config = dict(
    model='class-conditioned image diffusion model',
    dataset='telescope images of galaxies (Galaxy Zoo DECaLS)',
    train_examples=88335,
    image_size=32,
    horizontal_flip=True,
    conditioning='class',
    arch='unet',
    objective='v',
    cond_dim=256,
    targets=['spiral arms'],
    num_classes=2,
    cond_dropout=0.1,
    norm='groupnorm',
    activation='gelu',
    weight_standardization=False,
    widths=[96, 192, 192],
    blocks_per_level=2,
    scale_shift_norm=False,
    attention=True,
    upsampling='nearest_conv',
    init='trunc_normal_002',
    residual_init='none',
    optimizer='soap',
    beta2=0.999,
    lr=0.0015,
    beta1=0.9,
    shampoo_beta=0.999,
    eps=1e-08,
    precondition_frequency=20,
    max_precond_dim=1024,
    merge_dims=False,
    one_sided=False,
    adamw_lr_other_params=0.00096,
    grad_clip=1.0,
    steps=10600,
    batch_size=128,
    epochs=15.4,
    lr_schedule='linear',
    final_lr_fraction=0.01,
    warmup_steps=530,
    weight_decay=0.09,
    adamw_weight_decay_other_params=0.01,
)
Rows from block 2, named by matrix and row number. Each number is 128 + 32 x the weight over its row's rms, rounded and kept within 0 to 255. All counts start at 0. Numbers have three digits each. After the name is the row's rms in percent of the matrix's.
# emb: conditioning projection (model.enc.1.0.emb.weight, 192x256), inputs 172-255
emb.20 109:163103163124157123107170127088117102100088139151135120165103089109137152156170147130111186149115172109089133124209065174121124181127039135133162130089163180100110130144108128065070139121130181131115141132068159137115156108144090100133106140169125101153
emb.21 111:143166138099140137076097094150114089084108120118110154103191138122174116119190130133087127152148124136149127147142096146152168125104178105075146073085143173181136076086132157081170098163108089140111147076143166086117118125131144131132122209169139126153
emb.22 103:074176133142161156118119107150149204123117140127129181075107147145127140065171134060176178118143145122176131135135071133084060105069155162180131141128160096158132137145105200123189159084165139154154187102079100174135106103099087104129151115081090114102
emb.23 104:086136120141170133130119137099170136113170159161139114083092037156131124115117124151052114096134088109167145125163107136178127126148103128078154067138134123138150136127195152163146096138153148178165132059138167117111201098121135158135079140126086108091
emb.24 069:144156081084100086135154144179122111124059101096128056083130142131193149158185120137138161131120082163131213142147070129124067132199135132181148077155146155102095177146168130052130165090148136097144148082152086156160128167080126142096116086133119068046
emb.25 071:133143156077100103135131114114172099149138113198093115174131123168150150121145095113109164144110112098163101233119120093174142140130085129171108123132192109107129139116132126156152115117144068083094082107150207129122101128116113116121130135088148106120
emb.26 131:137159077126155118138124104128117152098150103105142135138172087102150120071117141086138112133131138124099076126104128171031255154114092120148123101160146152166150104142145090126083063138108106112103177137128084141052149140092142133150136136185167117154
emb.27 102:177100120142144137134088094112085177106110113150187127088111165070154102146129190096144146169090123175111091204150117125155084132100089126050134118062063102116053128115114070140063129170178172167086136148089121102114116116203126156077138142169132153145
emb.28 099:117130142131133119116113150112168090150126121094107120169157234168127130130131139173184090111132139123094119138103238118170162094137140083152071166173122151128155112096126080117146094147087132087167111132123180123113104144126164113151130152145157168130
emb.29 093:110180098139114145136157153101123085066123081085172113053109069065159120133152125088102152137140165120123107124138156144152161162150124108153181027128120111069141147163095150149095125171168165102130130134136152138137168073110176149124091108102184110136
emb.30 078:166118108155175135090145136063135145132146125114118110102190076097117155110046134124138175122111163132147110097137128121168077107137201183177069196175037112109141086101095126149149139124186092136107160142089165103149128142091130096119095070104152134146
emb.31 123:144124073065106141095136101137106100156113143112128167153114160098120136110144093123131124100102190157151171099121150105172123107160115048137138195149107112182110085141140100198083194121118133153121054098143153096157055116190160107141142140115115106146
emb.32 098:098108140126154120204117092192142127114126157147084138113124123141144123124092139147106111089156087100099143099099095218163140139145142167155180154078080079145113171147097104154187126111108082192172112137115088097139183158084112150107150219142123127152
emb.33 096:159150145086114145100143154121080092176115146111078135103127076110129090145140124166108088108092127143092105108149140170087073094100172195088116108145115178118149117150163096079162171103187122150132110120112154086148126136082139148072097140105083118136
emb.34 115:166137143226161082133191187145128101075094135144143140071122102093132098092175147071075134197138149145158102095175063131048117090152091114085104074097149122179078114160091114058124094143133140131126095117109119116113156117103081122097119112153113080136
emb.35 103:180124183117075137110136171144091100148099138112084089180144148171134109186162110165227097091156147099104173127095179146187146162169154046140108179116131145083127112149089127092075162129153132038143108114161117118136099104142143138153162108103131177153
emb.36 088:132094100113080153108122115121128125156157154090164145148150121147137169071081089084086161163127130121153204116120088052110082102063145134185072163149084068138082103078136187182069160102114117176092147141162134134124133109148107124121177089132106145147
emb.37 087:166140125125156156166089115186155160172110028147145169167123144118133177146100130128162149094091105112200170150162124066163165168122145164159146183154131103149101154132072108072133129096112140164150113153152090070095073143090129172143177126094080142070
emb.38 078:130167118103119083133123153161148123082124096162138127112085130134078110106213151113120164134130099074138126183108160089133080128137150186107176100120144159104179082122067126151089127180085139113132098121152108132102132098137161145154142107084129092104
emb.39 085:159120149115155116111097129133150117091125114068126122096131119090073119135153111167162168159121098170113135094174045121127170121089052190122110112156164084105080089092131130101077165176159147131123167129127101128182155140089109089151081109132118081079
emb.40 098:111136127132146129066112112136092088108195139124168098089089142091119069099139139177067051122124117155014049111141115120145127113158100173119119101136127165089119078175114095203177132081115093158116108101110135154129152111105132099114118092090116114099
emb.41 102:155118155095153141127098150115160162131197108115130139056085137130123123094112138080086103148178122094082105128099103129072104139133147083155116105146110169153136145185145081110163154086086153084107116112121099107176135099148144104152120170169119139143
emb.42 075:118134109134164151135169082165173198134104129149092183098122157083127163175133115182165148107111133157126114106130132055174053123125134157136122124139155085141118133101147100146133147112172153117106125159099057156157052111184082114142192175135178188119
emb.43 096:088150183104160143183107114108069141163129150156090176170143169187097165154081114130107109116123111090109115133132201138168054166127142156119188134120148106121168150074132147133188125129121102165132118144131178140100157147130088129161115170116135146134
emb.44 089:062143175193106102124140126135151108110156182171120125103145149104143078155084162135093095187167095152096119123117121179113133196144166109129155051059181136074145087071092123169136025110120116102179116135072098150093195154110096163158118142153159118152
emb.45 087:092152132123171140181152161113105090129114114165129121128122069196137152163073039134180144137160123086209147181138200162083202130132095125168111075157162154100154167095149142133180164109130115149144129132129147175079161204137119135145111111113114095097
emb.46 096:061095123178101170114131154134179185121087144120145148128138142121172074132165200105151112197114150139153156109117134151066149142112136140174141141120132126116165161084196120072131150074083176169117136143118000152134090141136205129106133117161077112084
emb.47 088:125126181131083112125043154122110198187149142154113158158174124151144194092160136145139093107166146103071130150160135069157130145133098055083138190158150126168135125192182140112187125146046076083186160112149125135123119087196119156113106122112121157132
emb.48 104:073171107101114113172122158124136112053173093136096102088118122146157120116120142205112095172151044111147129121160118136098095172072120119086143094185060133109158131103099156135173140164170103161104131104131127128115116158141140139157118087103089058140
emb.49 083:118138177124108152163129043147171111188141129126085103106125134170174149129032119142120099088136138098094098138091169179081084103156092117160094198171098108089114120168156091156188161100164100123141149137120103088132164138129142116122094134065121118083
emb.50 076:187142075147116125133082137127136114106170197149135078212127104115125101120171136101169166146107134182107162163155082119031087140141083183140087127100167080124112102161090170167137135160097159134102133129141151159128135116100078137086134063150109115152
emb.51 076:188158140107168073110145128117169140158124233115166115191077114115120095108087067118104153131148100163140163068160113106214172118160121213129152153109133143089097123101109117149112130155157127137118147060129144160171146170108113152225138123211167117079
emb.52 106:141100145142098089197171088102068120117126137158171134087111144153117187117144180102161167083134153144186118137124111139118122159105103125125125137106116131123180110205061113099179104091118133139154105123123155101073128122089102158100148102109151158192
emb.53 115:121087141119125116127118123133186136164159157113095180073187190134132092134085120151166126098157090149120167124121206116179057088133107077167042139145089125152154112160075130187129185181154117103103127076098160155157123104143149187167137107062149115150
emb.54 095:091118117160120115124123195154081084102149153125107061097126025107140123154150129137123131173160134147135128069087069182071140150123082199055097092098195163124093135114109128117116106118121107120099126150139119101147116106120139101161154132149096121153
emb.55 117:137125155129128092135134129106123101135158132100075151155163046138132154111107136090123115154119113133128157161124160099109172137148082115129121155099157126159052134155088101119043122132126108137068081119200140125122106129167164127116123122124116096137
emb.56 074:172170100157151126125084115154185102095145177121130062086171085151116153132126157092159150133141175151124149168121077094157090146125104162165134117159123140100150156172107079148143069117164171090160124147125078078075144176112109057094125082141136088153
emb.57 090:102109136031100108133164140158145090166143145117120099181113147165116110169127059197085048109187106086135150137182226130108032119086114143218131114185124076137168096080133124184122160121150149120153102111115167127182151096154152161111099118091104136143
emb.58 079:159117126140136123157129128128110146100090171062107135155133122109100130140067113124156122162157113128081122063069145144187061077163118096045111171195133139089141131151125192145121191090114183104104159176130124159173123124115129098159144072059130119086
emb.59 105:092167113119113125129124156107084098094109151118090112150104125139076072098110080168053107099134142100123060174152134157129115138127121028082171089164147150133174136125112159106143116132101104085119099120141179119081189165111137125159127172083141123126
emb.60 108:110139088059128143107135116094085119141121074056218057149037137094100129127152124166136116116131125123166127153132090089156094148123192090106132147169118159156111115119160165119108149126104175138144082143089177154134134104114121152134123140152185124144
emb.61 110:110137149120114115083125131163089155135112066154157148155164134173143121176170138130185141125031154061087149149103149084141128149114122111175131173084125124185125149092155104112155116088096100113166158141117174149133087112197083130052154151095075167129
emb.62 091:172147202144156103090088127117080170179153046084104159200126132163113187153165155134094103107119089144117126168081138113135160137118166146098139200146157149189119121073114156123125089082159149131125096120149144087137141110123086113140173152144107145124
emb.63 168:137101098124122179148147132152143136152105095113161085094116182109148180136135104105148089144132135127114115100142130114142199126166208086158145210107086158118117156071147125133112143134115158120153099160125126105095074130124123102120137132142115154103
emb.64 083:136158169199142117215064098112137200083162152197149128140098106161084113132154136085109174114098102117143137173153123122171085123126165136107177071105169047086086114149147115148114074122103126148075105156119136140090155130118119163143135111070121139113
emb.65 098:143159148177112092173142121138142191143121164163187211056128135159153109139148176143150186100121100103105148056125112135132197142112153112087113117108194139107150144132156248182169104089170136137154122144126098143178148107094121164158146221096112132093
emb.66 101:175118131183132093083091166148086153111108144145140126133121097142142102150159110128085182132102142137118112134100073154094126168106137212117109049075118149156148113137165196136071127134076166152127178094125116101136196130113124093137168177199135143104
emb.67 103:177155094188174176117114155143139142068085104132133099115121110095158104127225148158124136134149099215180152105178072135105129072117127170172107132147113120159150130133120115059142160104129183123160134133114145105143119100107115115071113056175112091134
emb.68 102:111058103130140143084143121126079171125129108088127111134183107094144085151092123099086080123127157147202085135170157121090116126108092184147073064127114097131060133148165113160108178159165152131130164101062122056149133090132171146086126132175152160154
emb.69 110:121135128133092150124079126181147049118108137163142136193123151096118157109052137122153139116119133132122052114101175134115220131172107133161087172161085119091175201204145153117135132136083135086162134159134107145111097166104121083101113092112151138122
emb.70 099:120070126132143130121158141098130123079125132133101150054155111143186101116126136111095085130172118105051174158088090124085166141115169151092149075131096093134111134151139107064096097098145127122123166151124048132100137167141121107113138115125117090146
emb.71 116:078134127145121156120152120128169128155117108124169151136128101145110144125112095090128101166138136116178105088166105145090117099106137113152147074105136138108144086106188185051186108171106094136140144079162110187127155122114098139188136167141084174165
emb.72 095:087171088123111138100110123128111066118140148155178147133076102113094122172161163092130104119114073140131125087147055100072162186116161149165173107096227129123113166155132121110131065158104199145105101134121133181166099152075103113136156151114098158123
emb.73 089:082087130123186123114087089109161161122085137107152111159174103131171132085106114126135091166180103133174187151074154157127124144148137143159163105169072137173156081139161178154200151115144147075156157090152070140106154104079089191128128132112124107093
emb.74 082:163203156164105124140144225142134091122144184114125117163143130157123164102098152166128102162121190177076080109142150181152158107176112122147150107084110141087182118173163135072139115106144083126088117113139170151112140142169092090092138194084137137063
emb.75 101:130140110136152108067124146112125146099159093142149130102128080151150158121109123127110077122184076108124099068149134138162180163080206119143140098136103173144120148168170095140081139124168162129141134164096078121093096253050075122111094093112107127138
emb.76 078:122146143139076128096106105159177141125168167124100207138158157120090104134175154095127179104079119134108068135094050120082073196127142155164146125083203093145120143115146147139159150090159174104154144081130114136105165124087189114128155164087096111085
emb.77 089:106215125123107122123136168163055139149070117115180148135126109081078062132184116111146145141129091139204141130194113140153040116141109130129126129149139121096088137102165156086124117098133178182080129136127162069120085146167131164099152146088100123026
emb.78 133:149115114108102188146160081130142147125093184139153098119107092141134107177154169118126157084114160154138087118123107116154117125109145091120096160100113101140165161091129157131126116101071112139155147103155137102117095099255163126081157086185112130121
emb.79 119:136097094128154150100097111133095127094115092131231149153159164145201116154158114174157143132128145146136142101121158134181240078136134111156115175155095137112113161106107088165092232103086108049157164121126176137146092106103178106109135047154166170093
emb.80 096:132140109125113108125152120125105125104135105178083167167107129153138137131096102100186114085091135139183095112139162127151069119093099151137117157118108158078125123165077161127179098130177160119130158154159146149115161151133139175091121141073131136149
emb.81 103:053122131157130183096085172065147093100123126153100162096157128167084119160120197125125125119094115014132079137168129113115079152098133070122163092138159089102101086100117162130165072167152113134154159155143087128107163144131106120101083153086081136146
emb.82 095:128034114076107107113109150175155107089121122114120126054123147087189160080164110128149073112153107106152156114136138069130161084131111091168139159186106102152108115121165107130146153122098126137081127108105129087146058115084109140168132101146128113142
emb.83 095:159153121144095094120080130104156131115142142146123185156082119140116141091084080082163162120083170135168179159174056136090092109092126128103126157134165129171104170112159107125106090155206153133140115123115148107193176143118171113134128177165099111142
emb.84 149:113201158175104135201080120151178114135149135140162175112086152136147116135134137108063109139166111112180136131192134164146151118148147117146144155088164125125133107134108112154133113149111102179102076137103123178118171126087113147171082138143110114103
emb.85 118:077101144133149080142119136099147110149125123099119115138122115119061148153070087105150060120142139158058077136134066115037116085111085134142086117166087172077141141075128073144098073100131095124099151112125119179116132113087150142088133088173129128137
emb.86 100:114134136120133154091169133146112082114159107127060132087107167134088147094023113170164099145129162117133122102065164100148036083149134085118089105160122135097114144124133113110154132135164165113139133089074078094075118156122120168146097076086150096114
emb.87 147:103129142081140134121090150162099182158163125133128057142115081125141083126120105148144061150108097126123131174084216142162157173140122127121168151184144187146110123129103101149113139091131132134136157148173095173170137118155179140090143129132200156178
emb.88 090:167119162149116138128073128195095133141120089147080127149156166136187108097184080125105157106092089120067116148143086166148047142132111176136135170168156126162172124160122093115114129112123086065129132109114186078143106107133134105143169158168101081107
emb.89 100:099158174125136113169071097127062101128155167148053107123148185126102140146136155120064089126152101138133152122098089156055183120117125123137125151064106158121120144094129141160099110139091123121110124142188174114115149138151116105117116169239120130157
emb.90 088:219116122120125137077073163106056135128103101131178120148137211100136191107160113153118179098090167146089075141097175064211063103161136108104102161149137134148109113159105094099073173118113164070155121151130212119138079110153120129146145152124160190133
emb.91 097:115139140154142217139145073148151133137082129052148104130160085144111153115093201145128111145116163133137147127158066153063097120104128190099134097120101132127154119062140149123097131087118119158180114119054149128121119125105116150173099171169134110077
emb.92 102:131137085161169101115148141111187110156129103153091140089142118152100141096175133137154167147129130079117139100104115140059106105134134119050097113120150121109096130220161166116116117122156137090125111179135203131088144099127102124113113046074151090120
emb.93 120:155129112140140102156134129173093063121109141103153094110106135113129096125157131097124067132105097135125161137079193139171185130124139090112130103085125122182092103141131051117071125134087149150098131147138129106203115137190112124150112116079133153194
emb.94 096:160162201147116085143089119062100124141101154166131110143056107140114156122101086109141217142110172169162137187121120149087085130117095106173162094133172077124128167112176062082078124139136125116121124118141109112090121176111163108171109122117144113200
emb.95 090:093117070163121131157107155125179170138095094109162165079155159096153142109060054124116077130118157121195120102123141126128237145135108107123118134088070116156137107065186080163158140141070115178144148149095109147157160121142098104141125186131089129125
emb.96 066:183138122136115144148100078118131125133166193160198081137127143138157069121168088050138207092096103120121146133176045112112104063114096169143101159118134119146098054164097146093094123059176136138154142197108138163104158211087092129156149151129120121171
emb.97 098:100061131118129155164171124112126063112083136161195103145174148134152102161114159059162148129088128079124139134125099095047130109137121143059149194090121111107103153133089084114118158192116175213101199161077141104110117191080096139178157122171158164184
emb.98 101:210134136097111134099157129124172155133084115137133150213106122184177161066180123123138118138148109165105139132136144096152191141162140096170123142139148151129173086129159098106112103125054079127094164121153177096126104169151118110118145112107142103133
emb.99 082:118142119130179121130082145130139144142164099126126121133088107077070098167104197114109118091082103155120064149133100158106078152121119140147152022086073147094100119125119154145111091109121121129139165096133135136159134117097137133099132115122104091113
emb.100 092:098092112126169104115151165123097094096145099064098083033093146085152102161100164106109100147147093091178177139124129179130100130108119187112110103076082082138087115121076153105151180103169097131105091127082106091113166090118136117124136078152153127103
emb.101 084:122143138089098129082154147117065081166063168117151133153064091117134067107180148184140152160131187192103050076109114125070221118146075125071096144137129147089123136163123150067133080100087137109125076197165164088094136170117156142112127134150158196117
emb.102 076:143139126129090134158105114110115103109124153115164161176176104117163107109150135109139120146123091129186135154094140116171155112146132064155177148145105111134121113185099070122078116106121114061129123174133176146115072133076163151150146115128137135144
emb.103 101:093112126138175121159093128142118193120117094112054155150218142099147078138144101128136167102107108132115149064127131119126058103121132132113116086157167140187155077087099114167156185131148166146129128104132074144169148071150168146173166225183080141129
emb.104 092:184112083117136106135129112120172092150114215147122132143124179140130143105095112090169129085110197156112155118125188100124211155154108082152088200131154119121107129109138092156147127100107090111085154113105070172130151123100127069105139120078163141120
emb.105 140:135114164129088150114165087144127138141147130108128150148165138147122158152109145222128143093147155139141119161134186138255078122126153060147118211202107120095129117100138112150177181129145069106109118129125149112099112104114077123120099109099134149105
emb.106 125:177146165115154117197155115108116123166139089146073175173194059191077143157098087091163131123120119137125105168160172174126074119149118152129161074131161157161155142186139103132138105095164097176119135061099169205151197149178159142145113182098144114169
emb.107 107:150135158154095099113166120105091117164174194176132117119110162109090125117137131127085100110102125130116122178101162103123108112130089154110187126107147139091120110168134055137111134095118113112150089133073124138139102138136145089109139108104144161136
emb.108 118:107126140124133163095134127122124114124116109119137101128123148127165115088137108141146125143130105148111133155113179136138240123107193145163122183044120181115083126117097091112078123142114139064143154131143106047111097143098162114117106129078172113086
emb.109 114:135113081148161142126147145094141146100123107126097139141157054102146140140119141119144103168146123147154143130117120135069165109116062183088148092172114115151119163069178091111160115117149188187116178112123082118129151154090147112164147124184115076118
emb.110 121:103132103112131143098102133099139154152123097114101166108132146141104100125135132165150205140098115125175133061109051154090087135115100195118109129072120119144141153118129138102068176140133132116182130143171163140130158101125094146095137140225047101121
emb.111 082:135149157147092109146128121120124142155152080144099137155190161117124065138151094166132142119133142137154157151155073162159143155134102099117061145156191066195146112074117099103114067146149106134128128069131135126121140104154162119177172134114102087115
emb.112 112:156154140123108137132092122119107135147187147141082147161132149160140128107083094143158150105130154142035095153152121135153044114123163103133158129132100120142186129140140157195187175143175147152100132128129255172153149121146113141164112178118098093113
emb.113 095:093136137129137120144110160156118078093125122161174091109046181118187134105148188115094140123124103096099128043134092150150118100135168130130166144126181122128130112163101116085117133122119188112144096183149114112113113134141150163093097180132146125112
emb.114 101:117112086110136105140157092176147141129089144104148098067122097127148143146109090107164108152110149137195178117143086104128058107095153150095117096114121106146084173059175132102114118083124185157142128130151060114142128146106067073159164089123094126143
emb.115 109:113167167094170111113131175167114127134098100141084123115103108049118160127116143159099066100111138111130089158161137162133148089174083123134117164113105190075106125093146179146140121117115092128089103148137115128135090131137083139091099090067134119111
emb.116 094:097133151162084107082103111157097199101146118101194124132063172131130036113155166095073124074130170146154097152133111130120111155158141207146129133075108130149144064135145150137117122213128131088142155113099069104121173139151110146098103090198124110103
emb.117 076:141072148124125081165149160133139105123158140113169088090081115114079186123122201084136164110122209096132117109121057119058134118086120145100090117125121129102135166115102163134163089149098128142142118119169060124140130142133118128139084082150178178164
emb.118 133:162149126133149163116124141130136132080127112115188119038108156134111155142143096131097063097180091097104101134125132086218145125161197044165173060106115128128096139119157084147059100167046128137145113129158114075129128153175124105140132063186125116128
emb.119 086:149155106109077130125139144119174119184162168156114123144135130164166169155168145163150132146170120080146152142139191135145170144123165106198071173148126117123117136082132109129070143158193096091126086144143101135115137129082083132121137153099108115178
emb.120 082:064138133130131103125144164102098120177081122140090088132190109152109128159204100145097094174137111071116168205146136115108105154093131099106154140114217086130102108123167141126148138134121095135199118075103122103103095101152154140091123150108168163089
emb.121 078:118121100077118102103100135117089162185188166150200159102154120132115124105119086170148135140133140167103129176148171106125026113126060122125134127137132062143131123132150165128155096110143089098155114105102127166140101159143099179201110125095082097118
emb.122 076:123132144120120069163138121143105116159093113134125165129093128123117118136191151181136134117120144167120102162123113122146059136141133159081116099137204068151076157122135118064169108092162064101151153153125190139085164115099109115159099088086143119115
emb.123 089:157127044154090136133142124181154192143157109111159136144115137134138105090160148107176177087137172133085136058094210104116064118122089087162130117155141067188119140104127162133144140094115160142106114127126149127166053125132134130143160152091122163162
emb.124 095:170192144145115146175142152113151129132132139100145154093131169155159149150109160149154109112150116118164083095148152188116172097117107147111128163105119149105119110155049145147119115106088132183128102195108146182133196148104139146126111107154094163169
emb.125 102:164060141128121099111109128147124123170127143158159129079096170137167148142132115052160139122159156131131202115158081126135170101077131135128107170097092116138082139135140123122063159145137240166093141149162150073149139154097115082099149131152168158118
emb.126 120:104154122132187098180120078140137147137139128131134142135074121084148128112115134033119162059103107134193192144124101127060080127150150206076155117110114097144114137106144166104108081138132129149123144101148073123145135109122137169119126086126125118083
emb.127 076:129167187077109144087083109114102115109107119130184143123124135095114065159151164159158042100059104086124114148179177132099125125159025110127113113108104145050157124171100116125170146111141101120099130156083135167069176148146096097114113076103087173119
emb.128 096:146132104111125154188170134087187137153155095124079161171067166128104159093045090145120189111128139148137106088094095178165087106124168181133160078092119134122166169139121142145138144105150142166121102096106154092123158086160118136138138136105076110105
emb.129 103:086123139113114096058112179151088107084116143093191082144131115102153143126081121184133120119081179146079099156159167112175255129151144095111078105156108168090113149154170112130161155117103168065120152087176134123079103151121102102115126090086137132134
emb.130 086:107135118075140065122139090109174128111099115129127134112147067128095091111173137084208167096124144095182124144181133096104082095138092084092159109154155104184136134117139150127080152131108137140089142119122151126106067085118107147133100117106089071115
emb.131 079:147092151070157156183112125160163106148129123122135105161134098147158157127172092064108095126110142167196172153136113062046117113111178134126129135089107115173113119123141101148185182174160115178129093104071098095169180189124134080101143121174083106154
emb.132 103:036163178129142141070055136163078113054120149117067063064104171173153129165135195158095067155115113146074066126163111109132199113152102131148113096177108154086104112133175095099129127134104172144126127107148125116131128132142120106062109150149099135127
emb.133 080:102130106118125159073111118153134096130065156084113133107131111148084146146167140124162103150170147121108160122153120147081096092129129107124099145171140118117121128102192130152112174148155106167116135128151104129166056092110082140120121075149081114174
emb.134 096:121093126122063162122060099164116154088161143156147152156112158189157168138110129126095129141115144082182117147120165074145122183127185162158177114083102163161181115117148092165160166118124164148169129104055132117189146125103142123137068118170112136083
emb.135 084:098141146076143115167084137140163183198141133144051115155199146139143153121080108153138127097123133106103147150027121158155158144100163113119159145105134156112190117138169110129164101100114115085118147120187085115133112133157154124208172076131164156117
emb.136 088:099137131101127125122095133152164135142089143117139098108065183209144133078117098124113115102186166117053154117092110119132175140143137081151103185176156205138151125175147062154127137136117151088115127167079109152161119168114135083139155153101131130131
emb.137 081:105112088183136049112181114132153121111134137094102161068101141086177118112135146114081154124066162203214176132121112153112090128108162151079125109126092117157120153156093140134124104136124098112128127128178100140092131140123151118088142113137121093200
emb.138 082:151149104149114101104108147167137080101124138130083153131180140141123058146183107138055168120127079137138148128103188126182089120155090075141117178137191097095168146161076098180091126147105132116135121106099113122164096163081146101129141137135142132120
emb.139 093:138159186142120160163131129088113194146197123109110166114147079163149097137077159172144096121163107127070083147086145156187138169099134228118117102107113131115130153114184114158184116148169142150192132191139108175174115106137165156203140129123090138156
emb.140 108:137156120112137157173102129131175108142150129177124090158106136126141136186121103109102070144136095150134109132139151146148255167159124131191152111091120135092126110146119076107077055150141132058191116077148090127108151137130157056092134149138111116086
emb.141 117:132112117148125149120163167092130124053059143062110158168162116074113141145141178121147164151152111113158115113112020133038129129141110169089137063123119099179134128119143159075132098142075103139089159101138164094091165165138134149145125195164158138129
emb.142 098:183125180131113124144210105111103127116197074134076138188163106167084166132086127191156093128138122088109098153081141121162068101081153172151111178156110141158113130125123119118115143106204118143157084126109111161119125115128124198158131144081107137149
emb.143 093:185135135159117134058132109121098121125147113098174125187112131125146100098161099127105038145146109165064089123168097125180166119121131146102109108149190173103118100069084132130133110171152085100105149180093180151122106149139122062115168144147115154148
emb.144 082:152110085174146135130136182156187152103114146129106130092072124156129141127131149079156141113176078165179188132117080130090070093112132137121152104126136150141153137140092137031168157097117106131137062069130121102157109137086172157164175176137156113104
emb.145 078:104089102100131163138079125143156094084097126115157129148128152119144115134106160142172089116127101154155113079156139124100131154122101146160115156188124113133124088092173090111190177093073135099173205158162060170138055101124158118101116168086058133101
emb.146 080:092142198167159169147093150113140077115115102118128230139119135141185085130091118118104155157127120188127118141163163179058133100117092137178114106149161124142129149178086126093102110071146094164104105115142164218110145125069078146131142106122127125102
emb.147 100:098115135148127134166157120106159112215183143123058170148161106133103154114104088183147042089127140097139105139103195161152139086185131095133102125170183137190213118177104155164123170134140120127125085141089140155094153110134103092193101110143136140146
emb.148 121:139132148111188146160136100165142183093087095107132065086150115116152114077105129165103085125141120088116157062154157105131238109110191092151120135134160183118136114087157079165072104075066100122152145099099095072153170162121140088157141188198102184139
emb.149 073:154176103101117099157059127055155142126164156105128133174150106133130098163108162117142125137139181097088090132131161141152086115162071096046112123101102113082154135166079144188206059135121090081177112155093118219128123092151120134140129134123119173115
emb.150 114:131162145137101068145131174102125136192126120171111152195138187200168114161111155153195159100121143113122114126143189143141080094139145119168091196126149141090095113170106170141102148132177148111110086143157158138117100123101124144107098122034114107106
emb.151 106:146118101130128085172181072098121129112114140137142185127103102133068123137200082080154126132186148139127125091158129123094149132107152104081151139065197119183151117115151119128065092143105124201075150145123171156129152146117138109178103149159139139121
emb.152 083:106146181146150127126128107153120224155150083122129106166199106121092154155141089107138096114077162125129130159120131079075082126150140109140149130147122115103139126104198122173186110144137111127144134080104103131158120082091096140127161128110114127167
emb.153 100:150115109121095140117143113073075092158134105157078153136166186139115172129138094078130154131119072139101135098084121113065054114071145099144166127053135103110162155146078143133154130162152112120122138155168158082112088086158184151163120132099141145145
emb.154 071:102110123169088100104122107112129132077127155142051117117132125156155111096185127158110123155135154090102127205124146150110093197139111138117187177125136120091171127134119131128148112139149174106139096103134114089117115128071130143098101141113111088089
emb.155 105:189137130131114144056137104088129138082104112130130117116118167112151143119118123149086190133135148190105121116106075154150205133095145121143148125149062152167051178131112109102102135170144117148127146115114182061154150138158091120116172173149112101135
emb.156 092:157136080140115137136132108075062104108129159110113085134125091096100138142140078135063086190081099107096081081133048136164185144153108138067195082099191133125132179134171126108116127074119187114100142168126158164105119174132158084119119112109154124153
emb.157 138:167112132159109138128131176140152084095095175110102146132082125146151157132125114140062145138144134150093125151141060132122177158098112201103163114175134126085069159143143139124103124115063113110115076167116127071123158152178148069092116116152129096107
emb.158 100:115119127159165089102107162180168172134189068120141162139153106145132121114118133152135168121129135111150145160143134120075143135096115165190142102141143129159160095118110174177149131120142148148172145075139104137100140029122106179190085106129099116087
emb.159 111:168119109114089126105079132159181118108152143116147129116129120168123185114082150119205174088168146170142131170109150109188125106186163135116116144149099089128137121126136123153054118130129145118122137119133164113133126123125152156102108143085132134163
emb.160 094:123082153055117133127091148124143097106119127168148101159142061108115166094161128150127118103167073105114174138151141094078162105087118120103120112134098167139154138171150064140086103074069145110099092114188152102094033149191210174107119083135156144128
emb.161 091:132136082126129136138073122094128150132130118150156098129123130128155177089135163048119164166100166125133081085086100124091167119110116169069128114068123059099143134164145141140124083194133151166148156156187130137115152147154103164101112103184176145138
emb.162 094:165146135136130129099116139145050071123137193087093141023119129117134089150103163096115127102152154097135113115149174119139033107136112099116097122134132116076131099125094159163168139179170170133121129159067096175127127101097115152090109093080125128112
emb.163 112:086134129101129156104095134118094113125138055106187106163131199137090098155141123142119140155098199156176134151129060108112109115125175078208103109134098082181131113118160098095147106122112108141196186104142141112145092150128069141078150110186136150189
emb.164 079:111161144115124133202147102119125173150141084122121110140148109160109193086147138167116150163119091150136114147118102132079126167064126092157095101134178106154115142087115175114147109160169110128107112116145163147093171115073136102198153165151091095125
emb.165 083:127176130148147079121103146094148142135140147157149115140140089114143063117127151058115177116106143093158079133152101168161117091133097154102082123110102125120107156176125147114166157126136140139105158137078158134088115129109158064106181148140138127111
emb.166 095:204124081116200148100155097101142149146093093124195165081118165122098138179132106119158112124123086148168190091173145099180057116104133163159115134179111093131107077108118127148091129104175143137131141093104097159140116128129101130146141068105124154117
emb.167 098:085069192149123121106176112133081104147159120091099075165121116145097041149132150123105055126099135083091080146102128113179087132170120118131126154172088161094133148085167082105092211167141125093170165113184127129142115117159156142136103110181149124164
emb.168 087:175139133134095167122152183126124148169123173111123151148097197129155119149122130171081135126163146157089134101157098140085072109137158154166137163128116094087101155118143146095171163125143090176136130181065138094126119136083078086146150171179137179130